config = dict(
    train_examples=15625,
    targets=['voice'],
    kernel_size=5,
    am_softmax_margin=0.1,
    muon_scale='match_rms_adamw',
    momentum=0.95,
)
Rows from block 9 of a small audio embedding model, named by matrix and row number. Each number is 128 + 32 x the weight over its row's rms, rounded and kept within 0 to 255. All counts start at 0. Numbers have three digits each.
After each channel's rows are labels from the 100 clips, of 14976, where the channel reaches its highest value: "responds to" is what is common among them. Only what is clearly more common there than usual is listed. The data: read English sentences (LibriTTS-R). In brackets: how many of the 100.
# c30: last pointwise conv (model.blocks.9.c3.0.weight, 320x320x1), inputs 214-319

c30.318:134123184180141115114148148160120136124106101147114118166113122153100149144156167104176191133117176116146194109143113137079077166123101143158187129171177132127087152118166105060114116130090143131149119147117086175130123135116183093125127181076128137157135200137146121117115141149131128108128156073097114090145131119092
responds to: voice: female (100)

c30.207:148149126124120128105112078018095164099122102098149097143119130135104116166122127185198144084141110177156113158156088196095124059083156114085089124190141133170151174091126092162109122054128102190110133134129150060168126162113109176139147125109067138130077143134138104139133086123162115197095134080112173137134144151116
responds to: voice: male (100)

c30.291:087148068152093163119131138166102143056156142145072107146121153114135175098160146144191113062160103071098163138138132092126086122118079139117188083090118090141147123116109098115164136134067150078127120158146136159146150070132104115173140106122155137148129041098136135118121160086107129120106116078103101129077168157145
responds to: voice: female (100)

c30.144:148163130145138171151100131126091143173106069126174099153159139111143175102165136127093150083109117107118071151125140134162137130124109094143165155077077127138158089143183130144158138166070125101130147156141081115145127122110113137106125169107174104133151135113198077117134109095103174121175135168132166109110052087136
responds to: voice: male (100)

c30.146:111065122147148116082105167101083128153114119099096117065110116084156151075151135132104133176146154154173157144099160091144118165171089149183067183110089165126204143167143135143121103097095153123072054095134069111174100165119129115148205132172064145128154118156143150098158102137190118109151112132102109151057141081151
responds to: voice: male (90)

c30.139:115138125060177118165127123149137181130172205120131162114131191129145095147144147135118191054125101147149167182109102123150142173137134122125101093084134118125100155111152159120045133121051127157134111108173099056102131059125171111137137146111112063122114123149106147053127115121128103154060066128153175123136134151125
responds to: voice: male (100)

c30.103:142149121142102113149108134138153105184139036094100130086112120072115123128112116190142124131092164144178138120187168098144165153119190155054111161099162112109177134167130181118083132099163113155151097106157108113122113149105128073107122125130131127176153157121135135154183127163119152194127184122120115141115171166110
responds to: voice: male (100)

c30.160:116129068113121107125118131129087140152133099155081147171105136145192148116111112110200118203104156168094145121115088101120113087077175061141027145058083162094129184162160118212137137148152143138087101120188124191120150127145145134164159182145086125157098164200162128119146118101107159096083103180157104138100145107121
responds to: voice: female (99)

c30.269:177138113157117167120106145134114123150146102163171146156158101150128122166102107122122088133205133072138157148140111171083056120080117172163214152148146201124131137128143138165094139133184161162064129179104148147115099156152164139136134152114189181154106113136128108127079136120106083094136165140086114191168091165178
responds to: voice: male (100)

c30.13:119169108114103123130144113094124119110150131098120064118149134164172174135102122137125149171152102128148114189112148111101072133123153086114116149136116196086143097126072073168173113104103110139104121160158136184140140152179132213119138122138145091156168118102103092119086162147094163198163185110093142157094155173072
responds to: voice: male (100)

c30.313:141192143126110127107134172142145118155118110106122122138163105130150186126143139127126160129112119133101110172109131174000128184192128072164118189155036166091092144175133134110103118137123119112114068126151138100136128204139064126162157125118104127123089103058172107101127090128131100112099141066126137157102138123117
responds to: voice: female (97)

c30.223:102116100152166148108140103139162104047157078127085089088129122082103061138155148152147180153056169165130149131123124117105144123182098154109150154162116188124132169119147177147182165101135206116114084103156128138152238141106118088137080105179164106123118154154108148183154108123134113107144111108127125176146166159105
responds to: voice: female (100)

c30.18:125101049123213055134127109122150088155134086109146122140160157147197086135129170178120145151168091155142152104234149155110142134074088095078091166105071083147205090148160085089135127125164166188145079167139120171118154156150077080133141144131136101112152125085156111099084101130090162181137115147069087106102106102127
responds to: voice: male (100)

c30.43:173107120190094159098136070156140070052073125117126091092086073126108160146154204132152110179101124122085091107141119134143164101113140164122165090145110100145095078116110145068062091114130131085155131129176112173133132112098138162110139117109154132092107133145130124141105105080109147136142138116137119112123145077129
responds to: voice: male (100)

c30.229:125099122161167101108128121181093142132078172147128125106051114092122088109151156156071118105107207102177148133163177172097077099133149080102119104085110145138169072127144094144109165106145097117125148145102108100135141097118168101160125087184094142103061146140085166148110174137124087098091116140159139131069132122142
responds to: voice: female (100)

c30.147:141105102134155091143115132123096119142126097154141148146063087175120082115148173201192158144130220161129177226171104162145137127137139216130126108107105124121149162140134150143150133161118134167141109116165121119155047152085143123110060097166163126096148177119107109127105081094152094172104117124118169105167108138078
responds to: voice: male (100)

c30.80:120110085082124166101110136152136136171117134183078195105096177128192089095093113054082136160154151131150099113151108145129102127110097159125164121103141163094142066108144154110143111155171152136104139108131103179124066102073136131176156199184158088106145156150198193082064095110106134131122147150104148152101201153113
responds to: voice: male (100)

c30.28:085145140195124148105137103096125180068156146168182085138100132074184093146130140144094164074093129071181116073151117161135115098144156105169149115127154104123105129120101101121144166128175115139161139093172091132134100150158119095078148128138112128105143119166106113163167190078108152088140147118118130140144057116120
responds to: voice: female (100)

c30.58:117118183109161074124119088121137138125153122138158110095141180162187142125160210146137139148099198171153137150135083127105149078139158112102163112108127176104132114145165200130155128120102087098114108095137112110192145107099138168066120126099122129161138143182068143144113162143122161099156150131135101115171128163106
responds to: voice: female (98)

c30.124:149108170135154135061114153137114115138091106083184144100107148084071095123097184090128080182175139170126132157095072171166110179135135157081092071137138121078118114145182112121156196170109119150135171101099122151136140083147121134082121164139116103134126165123069192170092142106123150071153109078102077083093166103090
responds to: voice: male (80)

c30.203:202191088119079108150139139173136034119173083183104174156055125148113103141094145133156067162154176126155143107160136128100178147124126112169095092148139112120110183097101132072095135178147111131200128170133134136133123136111166125102163110094102140158131122102163185116175118140135146125099144080096124095157159138103
responds to: voice: female (100)

c30.130:163113170126092113135154131148107104110103126179118149118149157101101138094080135132134134118135105134050134112104070178160114182158151147115097188121117115181136060132169137103105139057125153101163179114134097108107140105126136118111087154079196100083180076120102136138139117176134133131160153162129133104149081129033
responds to: voice: male (99)

c30.208:066186150159107063176132100182135107125217155107170163139196113159131149153124103211079138103161111193162176160135149159078164130144129134173126200134143128138146142097174179154116133117134130088105070082124115139093135096156191161095128097103087150111078102119137141141149087078107168109203183154129132120122116098155
responds to: voice: female (100)

c30.297:106109122073156097098069144167111161091141069173142091130121153054106133170140123082085132135112140126091120163104128106138105093149064164139145123112124108124079067098111123200185116156069120124109103101157169151124093140153106143128069121162111148156169095130163120132122114115161084101083109060086102140179127122156
responds to: voice: male (87)

c30.285:169117147141097104089116193052190085133163152123104108119131119139084131172114105141139151118148130142143080083115128106179096113122131140159124103120116204094131145169180174077171173139123100088100124130178086085114100112216175186160108109121118136116173105093147163133138062134104118181125111164114148089094130116143
responds to: voice: male (100)

c30.224:142078114097087098096125113150136074124128127134104128134170090152124098085082115128086194182202198133131150074099171133085131107179129113185153157218152164117200147191060117121161141155100122165145088156126120126130127115163147094091154186159133140163181098123091154173103117159104096137128151152162176130102108082159
responds to: voice: male (100)

c30.255:149101129154092185206081119100151137128140177197189111147074095162143078132069097137056139121091091132095099075153147101130154116140158082162125147200135172095087117142139099122183119173146116135116103141113151148169106155173171128174103169081071053167177145162189117178135100120142112139096131107145147134159131146131
responds to: voice: female (95)

c30.243:082131077122129139102178107144128150127123106121179185099074133142159101138111095093119110144141144116168148127149137097127136103109135152108126086167140176195051105157158151158128093095094167074115109185156131093091114088186096081101164159145174092136118158053123104199111197145098133182110170176144153134176081189133
responds to: voice: female (99)

c30.128:112180096150112093123106101155140092143095144126104190119153096157151142120141131158129163151120192089154192090127107076155123157126160065183068123191108148100162107139105113103108121134126165127099129113077118183113085183143132109176142189173112131088099155176123138108097136155149157107119125116147081137145139132100
responds to: voice: female (99)

c30.109:129182167163151092135106174120091091124129143085172134099157137145092172168140105156094228134139110161188146141136102122161127125170090221138193067160118154133090129084112090179180148107174145145171086160088195145104134176097077162125126140144093166148174122125142101129135130133136147126121199164091108071116105112148
responds to: voice: male (100)