Rows from block 6, named by matrix and row number. Each number is 128 + 32 x the weight over its row's rms, rounded and kept within 0 to 255. All counts start at 0. Numbers have three digits each. After the name is the row's rms in percent of the matrix's.
# fc1: squeeze-excite reduce (model.blocks.6.se.fc1.weight, 40x320), inputs 0-106
fc1.0 105:154065137134168115159127145139055123100138123068151117116100103105171093166124092124159233167117120146135164096110128102122047111152138140107091164155124148121139138156100082168144129142185100099073099177169093124141131166116104162128156100102104070081099105164120150117100090146116108157139143157139153116149209154192118
fc1.1 101:150196121114119132119133134133119083164139135185122145137106151169139158099128101046126096125161117093121089170082073091108136105113117163123174184096120144196085162108073110132125137091111126128148144127121110128149145169143129201096124133104141160108126172105111138144083037185196136116110152156183154163104135143083134
fc1.2 101:205145163158131121065107128131162127132024062171082112134146116099117149058134115161112139129149087126065189149101101180149082166142144151147080107064174133045160128116096144107121094072147130154128179199142113162112120070096120150112109155099132121138117119101167142108172106102067099128088159105073173153085126161079080
fc1.3 101:113101052146064104134126145116150179105182105165116117104141185061134164111151138124107142117163179089124162131118132102139156167126064064163105181107091154186176118093143178148151111109087121129115125121154129113114151161093153161139115125138132115103121145075120100154082183154121181061110124107152156200052130120154138
fc1.4 100:130121086118103145187179150129162115119124122145111151078112170084187143138117137118117133186144139126145221138068153143186122171102119069135105177118159164135117100144113076112135105054150121126111111108103115127188145126160123100144107110090176130106174184120049134143090168115110165163109144156131151143086151113121103
fc1.5 103:110083150093145130136151097078128163131106194128096139128097154099119123161115110141078103098140148153121120121116122133188135134087080127106117132117112146155083085156139115105155050147075065172125164168148136144116115100128141166154111202117174143093131122089101133092122165101163162146116121079132154139194170116126080
fc1.6 101:073130179120111140053150104155111134180137117133152153205075107127114165107148108155156117150129158099068161130106119100148083126138058109104163138129097121143101141079123101131054090125117121104116068139129086156162078165102166164135177151058119126090204129131118155152133106161159179178155099088104092193184183145144167
fc1.7 099:114103148117108120119157163116132095109141179205174117207128117136105109062140105115143136167137145105091169183167152097139163098144094154127158130103096132102159159145126093113098088084110078160185076124141121128150114133123129137072142148094135161194140064176175145162143132155120129138125055128128124069086127126117106
fc1.8 095:166097128171088161152105168100169068148153145167066124155132135160151150109134123136137108143129042112085092143124141176070092107143134165172118126129139103150136189141127105123165086127137109185140076139104190187091118093136107143086110165104143053162137107150124173067089071151118096104184082098132102138154159111159088
fc1.9 095:105175116136163142128122122140073148123081132108075119202129130110105211188111090099122157141120177102124167087122126114114070100126117110138070224167079121153114119113090113093135124112112098138173143114176133158121173096127099143074155113069139110165097119074178106118117077153065172107090152126173128104113183130099110
fc1.10 104:120182128088101141164182117165109155168182162118191125123215115098080096209181105158158150150147172173122104123073109124189186174138149143128169129138177210160160141141088129147185129150109161120117144113122102131137166185092160138053105136155140130146111207093072123115133107133143131146174112147111138156141178128127126
fc1.11 102:115145172140088106112134155187107130127059131140197119152152044140167144184179118100142145061059151101105136147142165153131103136076108132111116111146090161151109100159132050173117107090116113131177092086122145070155097125114123135110122101106115062143090124125195146114144133117099140158115141213129103160113099127137080
fc1.12 102:137108143104118103113120134090146102130151179121091153165069097111114123110107184109103136076174089180157150072127097107157052130122153050207173114097111137111108139070134153127148093183142130193147082193180103161109216134131107159105143106099152119167136112137097127105090179161105156116165167183141155126097115071092161
fc1.13 101:102173103134130061124095124177090149087124153151103101104102188094102118160126127091121065109158168140143128108114116134109069130148144162101122119136168096149073104153110104119107121110105107155139181122082123099161112173139172080124202125162060083138181144138163126116125145146163158158110103085152151126100144180073140
fc1.14 098:145112184070147149100098162163098156120125118110173136092111133147102147068126136114163145132146187112119134158132135066149179158144104125158097119157096085127106183205079092168123121119119056168165156115146076177126123159096110129177066118169115059165143150114122134111120149122110092125090175159121130147154082105160139
fc1.15 101:166129129094131161083133100137139153104047146108204153124122105097141085121094116173152084129075160068097109127128089168144100126152126129168162145149136178207078075130158132148120142163125080153182087138165095125138128125100159152138145128134180116117105127149159087086090159183142068157075146103133158138116139087074122
fc1.16 094:174129168114102202127162171117142070088092112087169105144180174106107149134163185158129151135145088199120065176181121169123095172107083070106116128096133141090128174148125154175089138110082139128138129124110118148144154133174138146156147171118152115155159151130110132066088143090154148175179107135127135118097139145170166
fc1.17 105:113134080143108074132167099135160058059167102112114161105090118141134103081136182131142091142209090139104119152128083086127118076156103116133134122147098148177132130151123158155106141129137138129128117138093123105101177101135095074111103101101060117147130114097073068139108150155068179170116098050230108143112147150184116
fc1.18 098:100119109176153166118160137070129148141149118148130082138166097149123130116135160108182113120104142145123169094157115128156158134116116102125080154058066133117116135103188103086128075122162136125151080091118089136128084167089149135118087142126195093200136125099208073127082068097121105168110120182125160107094159138141159
fc1.19 089:136147195121090199141130116164184202111140130073102135127121198104132185117126100089135092099145197156113175153077089126165118063129138125100137101130155152222097131117106129148162076142119140113114133072144152118124141120099194143070137087161129145133136098088119068160160146209124150110110090178119080066131079133171054
fc1.20 100:132159113178177096067163095114148122123143087170147144165180109083139206161122157084091119089141088110108152144129141179154138132156090115131150131131110079172091142109146127130097120110131156106099058161170163130148097095073093078107120158147139087141149134130113210145115106133096101095117126114065117130134121116186162
fc1.21 098:146137156134103123129105128173134167094155126109222164130171188108111144079080184121164157156179179071133157088167103143109091069086210120134152128144150065114031148095119148047154105079097100090169151154149128154129125131138023094089070145122101108076100135069145105174145129141126112136118154102121138114122152160124135
fc1.22 097:062202148121064101112180197082098099130114097094114140116189072148080155104139172152111122127102100155189104121158092143142125214124159144167107181137090090131137149134177122122139113140133120123082160098106126120138133185139126085125144097162137085109142165131120098105116098165121104156118195098110168202087139113116173
fc1.23 101:058110072107089125192137156138117102145151097159123166135134178133121100148157114119112117167140072087148120120175084111075051103125146076160124132156070126147079086115082139129130129132142149126067137169135129141139121132188130160091126091207118205132138113104124111162144108177092167163118141156095140111085139141166111
fc1.24 094:116186165104144127103156199148138109140105117169118115111107152069092129099117126194144183115093154112079139141105128140103189173092147104190137097152156171179121117102112082162124167187161112163185150087147175111102131126143113150165143025089063138173148196167116109122062132122129124125110162201129177082127161104150169
fc1.25 103:148119137130145163149158204136076157148111137133125130132118135150146112156192147148078110157134084147130068078149102135112116138156131099121141111122131115191173137138117106158091139075211074144157148100141079193080151107087146157101162121154148116147196110137153152163082183121122128112139133088143093149201164116162130
fc1.26 103:122161112130147106092136124065086169161132120082111102070143149127138130186140120132184158095114133193124136105102125078159090144148116088146101105153148198159134148120118047086130136113085045127104122095092191168167127116052115116146117173109110133164061155165093139146115128145072131149152121172185140103159134117110118
fc1.27 101:132116109133103104103131112124107125146092186081123120178115100162214138119141120125145101111111180143073122121140116183134136109096094085132091120156115151116178140093159189187075190161170097083152174142135186134099123117126177167157095132131118155118143101079128091196119058115162135148135098192136157023183149156106103
fc1.28 105:159111158136104136097144179072179095147142108117150153149167134068208086149119157117135110140136174119128140129150174104129132151141111156131138193177134070092091105159170166125166097139149163115123115131118136188116157095120114102036158130053112197099120169116103143101078111096080118143151164113130124095099124143113155
fc1.29 106:137102104127148163168083111109131125172109160106082118115108114097163110148134089103152107147159128084196089159188135190145101188102135124092071126160104118098129171143163046127148191109190144124119149127090081172106131094109147142130087151131135168130071180096133137115153125094122104179120145147127094131110166070111130
fc1.30 097:146099129112142137122114074132157080112173135109144197102218244196157105162095097148092181121151158120127120124115110096070116161131129105137083149103164138124205137139131115071095088152076113087093078087119084148142164084163134162136135169112168123203090158117096107107179190112143129079120125069134156131151119111132084
fc1.31 101:078166102086127111142185117171144196107145105090076113128097070155157157152145168130115162113082130098112148105109108116141089137114109063102084135095087144101072188094129093132144164122169124080141072093132125166130154080067152136178138151102080102086155097123144142113189164124131049134131072148148171102149171125119096
fc1.32 101:114157134183157109117175113082103106133113133137108155096084059112154112173123156126175094099087111165158136114167176104168151159116129125173115090154165136112194101126089123172120147107118183151107105093128139113166159153160176099121029097164141133198162159143042135094150076098098102147115126116101152139118135086089064
fc1.33 096:072091180125110138157044108140099133168157086124166164149140180091123135141082158126078098082152121127132089096091138108100152100097130108083080172088119110127143092103111153119150070107155081121141067111168142109120172166135126054158135113137151124189110146057140123135096169204071153070141143105091146107149174172136189
fc1.34 097:128119140150136132115078096189162134119122122097125170132076123076145105164120131182111113117094128098160126108139132139175132099230178097140133159178158136125091138194143148143145107106085114179098112090084154108133117156097181108124106110112141153064146077125148101122082107130135147142122167133108143093116111152141145
fc1.35 097:177107066186153156164123156142096117110110121108122137087109123092094165100120082160141106157211152138087113181207083176097167140138086135101100051161071064097142065130127148117126095178103096103108150109177123111147134089120203106115122053137176166158122115141124112114153144141074156102173117145137120084089121135144174
fc1.36 096:179092122148111140154101049124145140119088148072183115133102101142120196156177127072112113115109153095129133101116118142062152155116083149176142087114157115103167111135186128117119133144117188154132118082120134132102156115185145147107139178129171172138090122136096171152055143082170131115131090138140109142087198119103167
fc1.37 103:120166184111100131200101129151109174127146109120029068074108145094186051135099138158127110144123180138159082174132160114105101063138207094177131146117117143108110174181092129145125141157166164153119136142120141153095116075158176075134122127088152100103143105128139161049139171156130104149174130145139096138124108153171107
fc1.38 100:148152148115169086139129147152196094089167114111173110177124097150109127154129092155107099077144135136150085117138120170098119148129121123113158110152150111108125126090102113181102118113133141128147111121149169141111134154141160114141156135158075058175072140129159136125164143124086072178136157093145175134157173124115082
fc1.39 103:112108131188131124138090185155160110095103090133116134155132193111143086173126144074138066098123136138141152125136187159091164123159064143104153099160197115109155147110114152109126153061121132104212123128160216116130070168116123104074161117123204080062137150108134097131111148136135117118075145160153134108082150108127147