Weights of a small audio embedding model.
Model: waveform 16khz input, arch ecapa_tdnn, norm batchnorm, activation gelu, depths [16], widths [320].
Training: muon at rate 0.0019, 4600 steps, batches of 128, held-out accuracy 99%.
Data: 15625 training examples, 37.7 epochs.
Rows from block 12 of a small audio embedding model, named by matrix and row number. Each number is 500 + 25 x the weight over its row's rms, rounded and kept within 0 to 999. All counts start at 0. Numbers have three digits each. After the name is the row's rms in percent of the matrix's.
After each channel's rows are labels from the 100 clips, of 14976, where the channel reaches its highest value: "loudest band" is the band of the loudest frequency at the time of the peak. Only what is clearly more common there than usual is listed. The data: read English sentences (LibriTTS-R). In brackets: how many of the 100.
# c30: last pointwise conv (model.blocks.12.c3.0.weight, 320x320x1), inputs 0-79

c30.261 104:481518505509514505515506538497486506486523530513539531468525513523525497493517491509529514459517492492487505499482486518511521517496524507544533490474472540488485543507479513545491535561517524483514472461490501519525512483456477509510538433
loudest band: 4000 to 8000 Hz (71); 2000 to 4000 Hz (29)

c30.105 099:468497548489475492498508546464501470512470459488499506527515506487500480487504497469495517507519511469500472497566472506518503493453509517515526461534505486477513470481509479492492485527503479528509474507470505500484544499511518503484513495
loudest band: 4000 to 8000 Hz (58); 2000 to 4000 Hz (26)

c30.182 100:473570504513479509506510486449499491436500520444540473453486492478489538510495462488477485532483447502529506517529503556513487539513475517480471535523504472468475486464536522524509490507513503523460499493470493498496515514476515542509481447
loudest band: 500 to 1000 Hz (49); 1000 to 2000 Hz (46)

c30.94 103:523513514527505488518478528507505510457518506524508522476494542432485469448508469431479553525495527520492433509562455462487491527512537484497511503528526528481528517493489506474531486481537524478508506523487477507499490516494496493556534485
loudest band: 4000 to 8000 Hz (72)

c30.181 101:507502500453491521504505474500516486490481482493476498473485492523499532495488482543501486545508498479527513518473487497541513541469504484487471522529453434499502486463494533465529507428528501526466499547480469515495504447499512508497497504
loudest band: 500 to 1000 Hz (37); 1000 to 2000 Hz (34)

c30.238 098:478512492526487493497515496490518470487490454501469467499483511493473564528520487499518512480504499510497508506519470468484476476482503523504484542481442480520505494466479485486484459563518485468481516531493517479576494544504525477535493510
loudest band: 500 to 1000 Hz (77)

c30.267 099:512528467494501472497492518502510528495447491488461481522503508466482507517476499486545497524533514446468505499511540483495539523478536510473525464462518506501501516495508469487498516472488498511446483553484505515512523542500472467530508534
loudest band: 2000 to 4000 Hz (31); 500 to 1000 Hz (27)

c30.121 099:539512451532527495487495504480470507487479550524470549505468508467491491504479467490520523487523477514513527512532519466470444477487499460439522527531507490477501503507501504467494506521518504518509515468489500502476535484529509481478477511
loudest band: 4000 to 8000 Hz (55); 2000 to 4000 Hz (28)

c30.132 094:505501485457487502484450462485467518497503523520511528505467493490522475454519483503513492499503423507505468462494480478502479513498525512510501475454505496506511511487486549499493529513476498460496493528489512474541533471461475492548487494
loudest band: 250 to 500 Hz (42); 500 to 1000 Hz (25)

c30.92 101:550525515499475531538475489510516522561520520498518449481483495519495510535529508494481521492524529572548462503487478497489486526459499511511517500476489514496525515500520523470518474538490514511493518451506532482516541487493506529508474444
loudest band: 500 to 1000 Hz (66)

c30.253 107:510483489505541494493503439504515481538515475496513469494480558524528496453569466540511483485493468511512497501463492505547487487543483470501480467524540490538492492503521500543508492491545487472528494556500502511515494483506536517482520492
loudest band: 4000 to 8000 Hz (51); 2000 to 4000 Hz (29)

c30.50 097:520514491504495489510534531498477511514472550521477485477498497508494545479514489492512484451539454521515500533562526549498524496531447511530487491517533482461543474487471469506494495533506480526500484519474466505538469494473521515542521476
loudest band: 4000 to 8000 Hz (71); 2000 to 4000 Hz (29)

c30.221 095:529534520490530451524508514505468505491508524499495477488511487502496502509525485528507463555530486511492463481478521528522560468506501442470519505509464462498454470486535463457485486491505526528514522487541456518491517500530480512466515515
loudest band: 4000 to 8000 Hz (81)

c30.129 102:509496516472531514438503513475520516464464509488496474471498532513516493468514469464501502501500485469504478474517466469504491522502435541529488507492509499490494507442476504462482523465495537468498492491488525471493478474444486555504530475
loudest band: 4000 to 8000 Hz (51)

c30.133 097:465494468535524476535465484499564504525473499451491500509484479475506517514456515500492485469523540495500541525504501488512457513538505466511465457517508513464508480478455505527572475502484486490490500495498504494502509461527478522481469504
loudest band: 4000 to 8000 Hz (43); 2000 to 4000 Hz (26)

c30.89 103:462443514532483534482480521503472467525507504477502500464472532509490515437487529496479494564522495475463525532469483481553489497522497506505498462509510481509489503514487450497486507477523524552486503478476516518504524529487497500486529551
loudest band: 4000 to 8000 Hz (68); 2000 to 4000 Hz (27)

c30.55 096:490485473529514556479497502507495486511476470526499492447466505508471492505472534460500444489519524495488490496497501485533501499529503488517530467492570460514538458481537479511473508496524512520533523512497510517513480488508502514530479499
loudest band: 4000 to 8000 Hz (76)

c30.110 095:511578508481469494496507463484536479473540519523500497527525520524471499447518530553512508531482525482508507514514524524493511501545510482503530493505470482482474495475532519526480529498504478488527537473523525481528466481521495488488487512
loudest band: 4000 to 8000 Hz (68); 2000 to 4000 Hz (30)

c30.77 097:504524498499508548488494475514516454538537499544520531474515526552505530522544523513494527561501465486497510471453537520475514550483506492499484474501486506535507496481460484518493505516471496509498481536513527543504514494497526478524484491
loudest band: 2000 to 4000 Hz (35); 4000 to 8000 Hz (33)

c30.58 096:520486518485491542523491490519518437535528449491476514514508512488479484496441559478476517503524518518467525530489519504495468490472534508510464500509495530501501480531524518521469475508466464461512475477531515483457509573479454477521500512
loudest band: 4000 to 8000 Hz (67); 2000 to 4000 Hz (27)

c30.164 102:535496446486491494459507525487509551473485522510489468489483492476474480485480478526514462494490545491526477435503486508487452463478517476504454506490518460528481494466541482480463479538494510530553510494496460518471481499524472530525523467
loudest band: 4000 to 8000 Hz (40)

c30.185 103:505525513488553542482512424484484527475525481512489455495497508521510475495488481486496496455509459507500539512491490491527499491486512513470511511517478496503524524470525498487521485503542512465476457456501490529493529525495530501520513519
loudest band: 4000 to 8000 Hz (76)

c30.76 102:530512510488541486468468501515482511511514474491523536482485517492493514504489483511519491465513515464489524493513515506458434487498526505504498479517506530507502513511499518498470457429501469482517510494449540496478490532494529516530488497
loudest band: 500 to 1000 Hz (46); 1000 to 2000 Hz (32)

c30.241 104:498496475443504474512459515521512515537518451517523548486573479515492515530509542517489517482485486489440477473510477513472479518505519449460468523467511519486445434499511482527488486482493528491498483499508449541476482504471481483496486519
loudest band: 4000 to 8000 Hz (63)

c30.208 093:474534484561528484529495529487519509494440474506552498481540502494498485502504573487498484500511467536493536516484478468496506493522479538497503480521458530497442507515459505491471508495504476539490500482466491535496518488518483505483474444
loudest band: 250 to 500 Hz (41); 500 to 1000 Hz (37)

c30.194 100:498493509522502486462478504548514501480539530504499534497509487514482538538477492498467475538459491498486511453553539507490494500466500495499470462496472505506491541515501511455500467503534543443519515532476485487491547446488478460466472486
loudest band: 500 to 1000 Hz (62); 1000 to 2000 Hz (25)

c30.112 099:462509469463483541537523491522480519543520503483507524502496480534528472490501522503545469474522471502455504531511500489487515474502455544539541528484533534501474507511530507455504495507433454486490512521497497504475512491460537531475493513
loudest band: 4000 to 8000 Hz (36)

c30.210 100:467486447511485484497483474476492523515499508477497487495526522508468537502524527484499505532565500482548488484465506510509554516504480469460478515487540489474503471507496467468510514534479506493505495437502550475519505488492468540527479505
loudest band: 500 to 1000 Hz (54); 1000 to 2000 Hz (43)

c30.317 106:487490470507515557494447506510527493510460546501510490498511459480526538501500436453493500512543483490535529511512524569509512529517503529510475466539536489532519479525542518489460533462538475527461509486493507493507470494487517545484495468
loudest band: 500 to 1000 Hz (46); 1000 to 2000 Hz (37)

c30.101 097:508448509494521513521505499506499470504522457503515507527492475536506498475486467510456501491487477538505528512474502540504520516495510473555512492498525506491483429533520487460466502467497503469478508508485496489497478432540522474480527512
loudest band: 4000 to 8000 Hz (76)

c30.254 104:510521469517486481495491522488474523502503473468447509503517493543528510523530539514477552507519532485472490528517495511477457510471480524513516542466453495454530494512493506516508471479527473513561457449504513503494539534481500479472467482
loudest band: 4000 to 8000 Hz (73)

c30.184 100:505467480502508461511502500478497433467491496520484508538554452483498519484481456494495493487525523463536476502507436470480486530519464490504529474483505523446484485517517512469430518510506444503518477552485511492492525497517530497517483481
loudest band: 4000 to 8000 Hz (56); 2000 to 4000 Hz (26)

c30.291 094:486537522480484493473474470548547533493447525481473496528500482482529508534509454501475440504485581475467520510553509513533503517484523535453462529494537543460449500467493513506502497555470554471522533522508473531510504547543517495515529523
loudest band: 500 to 1000 Hz (78)

c30.12 092:515528500518492515477493499519519493488483538501459514459502477482490497490477502522528490503536549474479489469465504478478495508524485485545522490493457506516497473474508498534486458476500552511483478550518485475511535473485484527474497492
loudest band: 4000 to 8000 Hz (70)

c30.191 095:508510535490475485507482481510494463533522462522464503481481462534499507523497483483491488486494532500517506489516519475485521498486497485448493488454464528501507518534492492489475539525495478500485445519532460520495555514491501504512481521
loudest band: 4000 to 8000 Hz (63)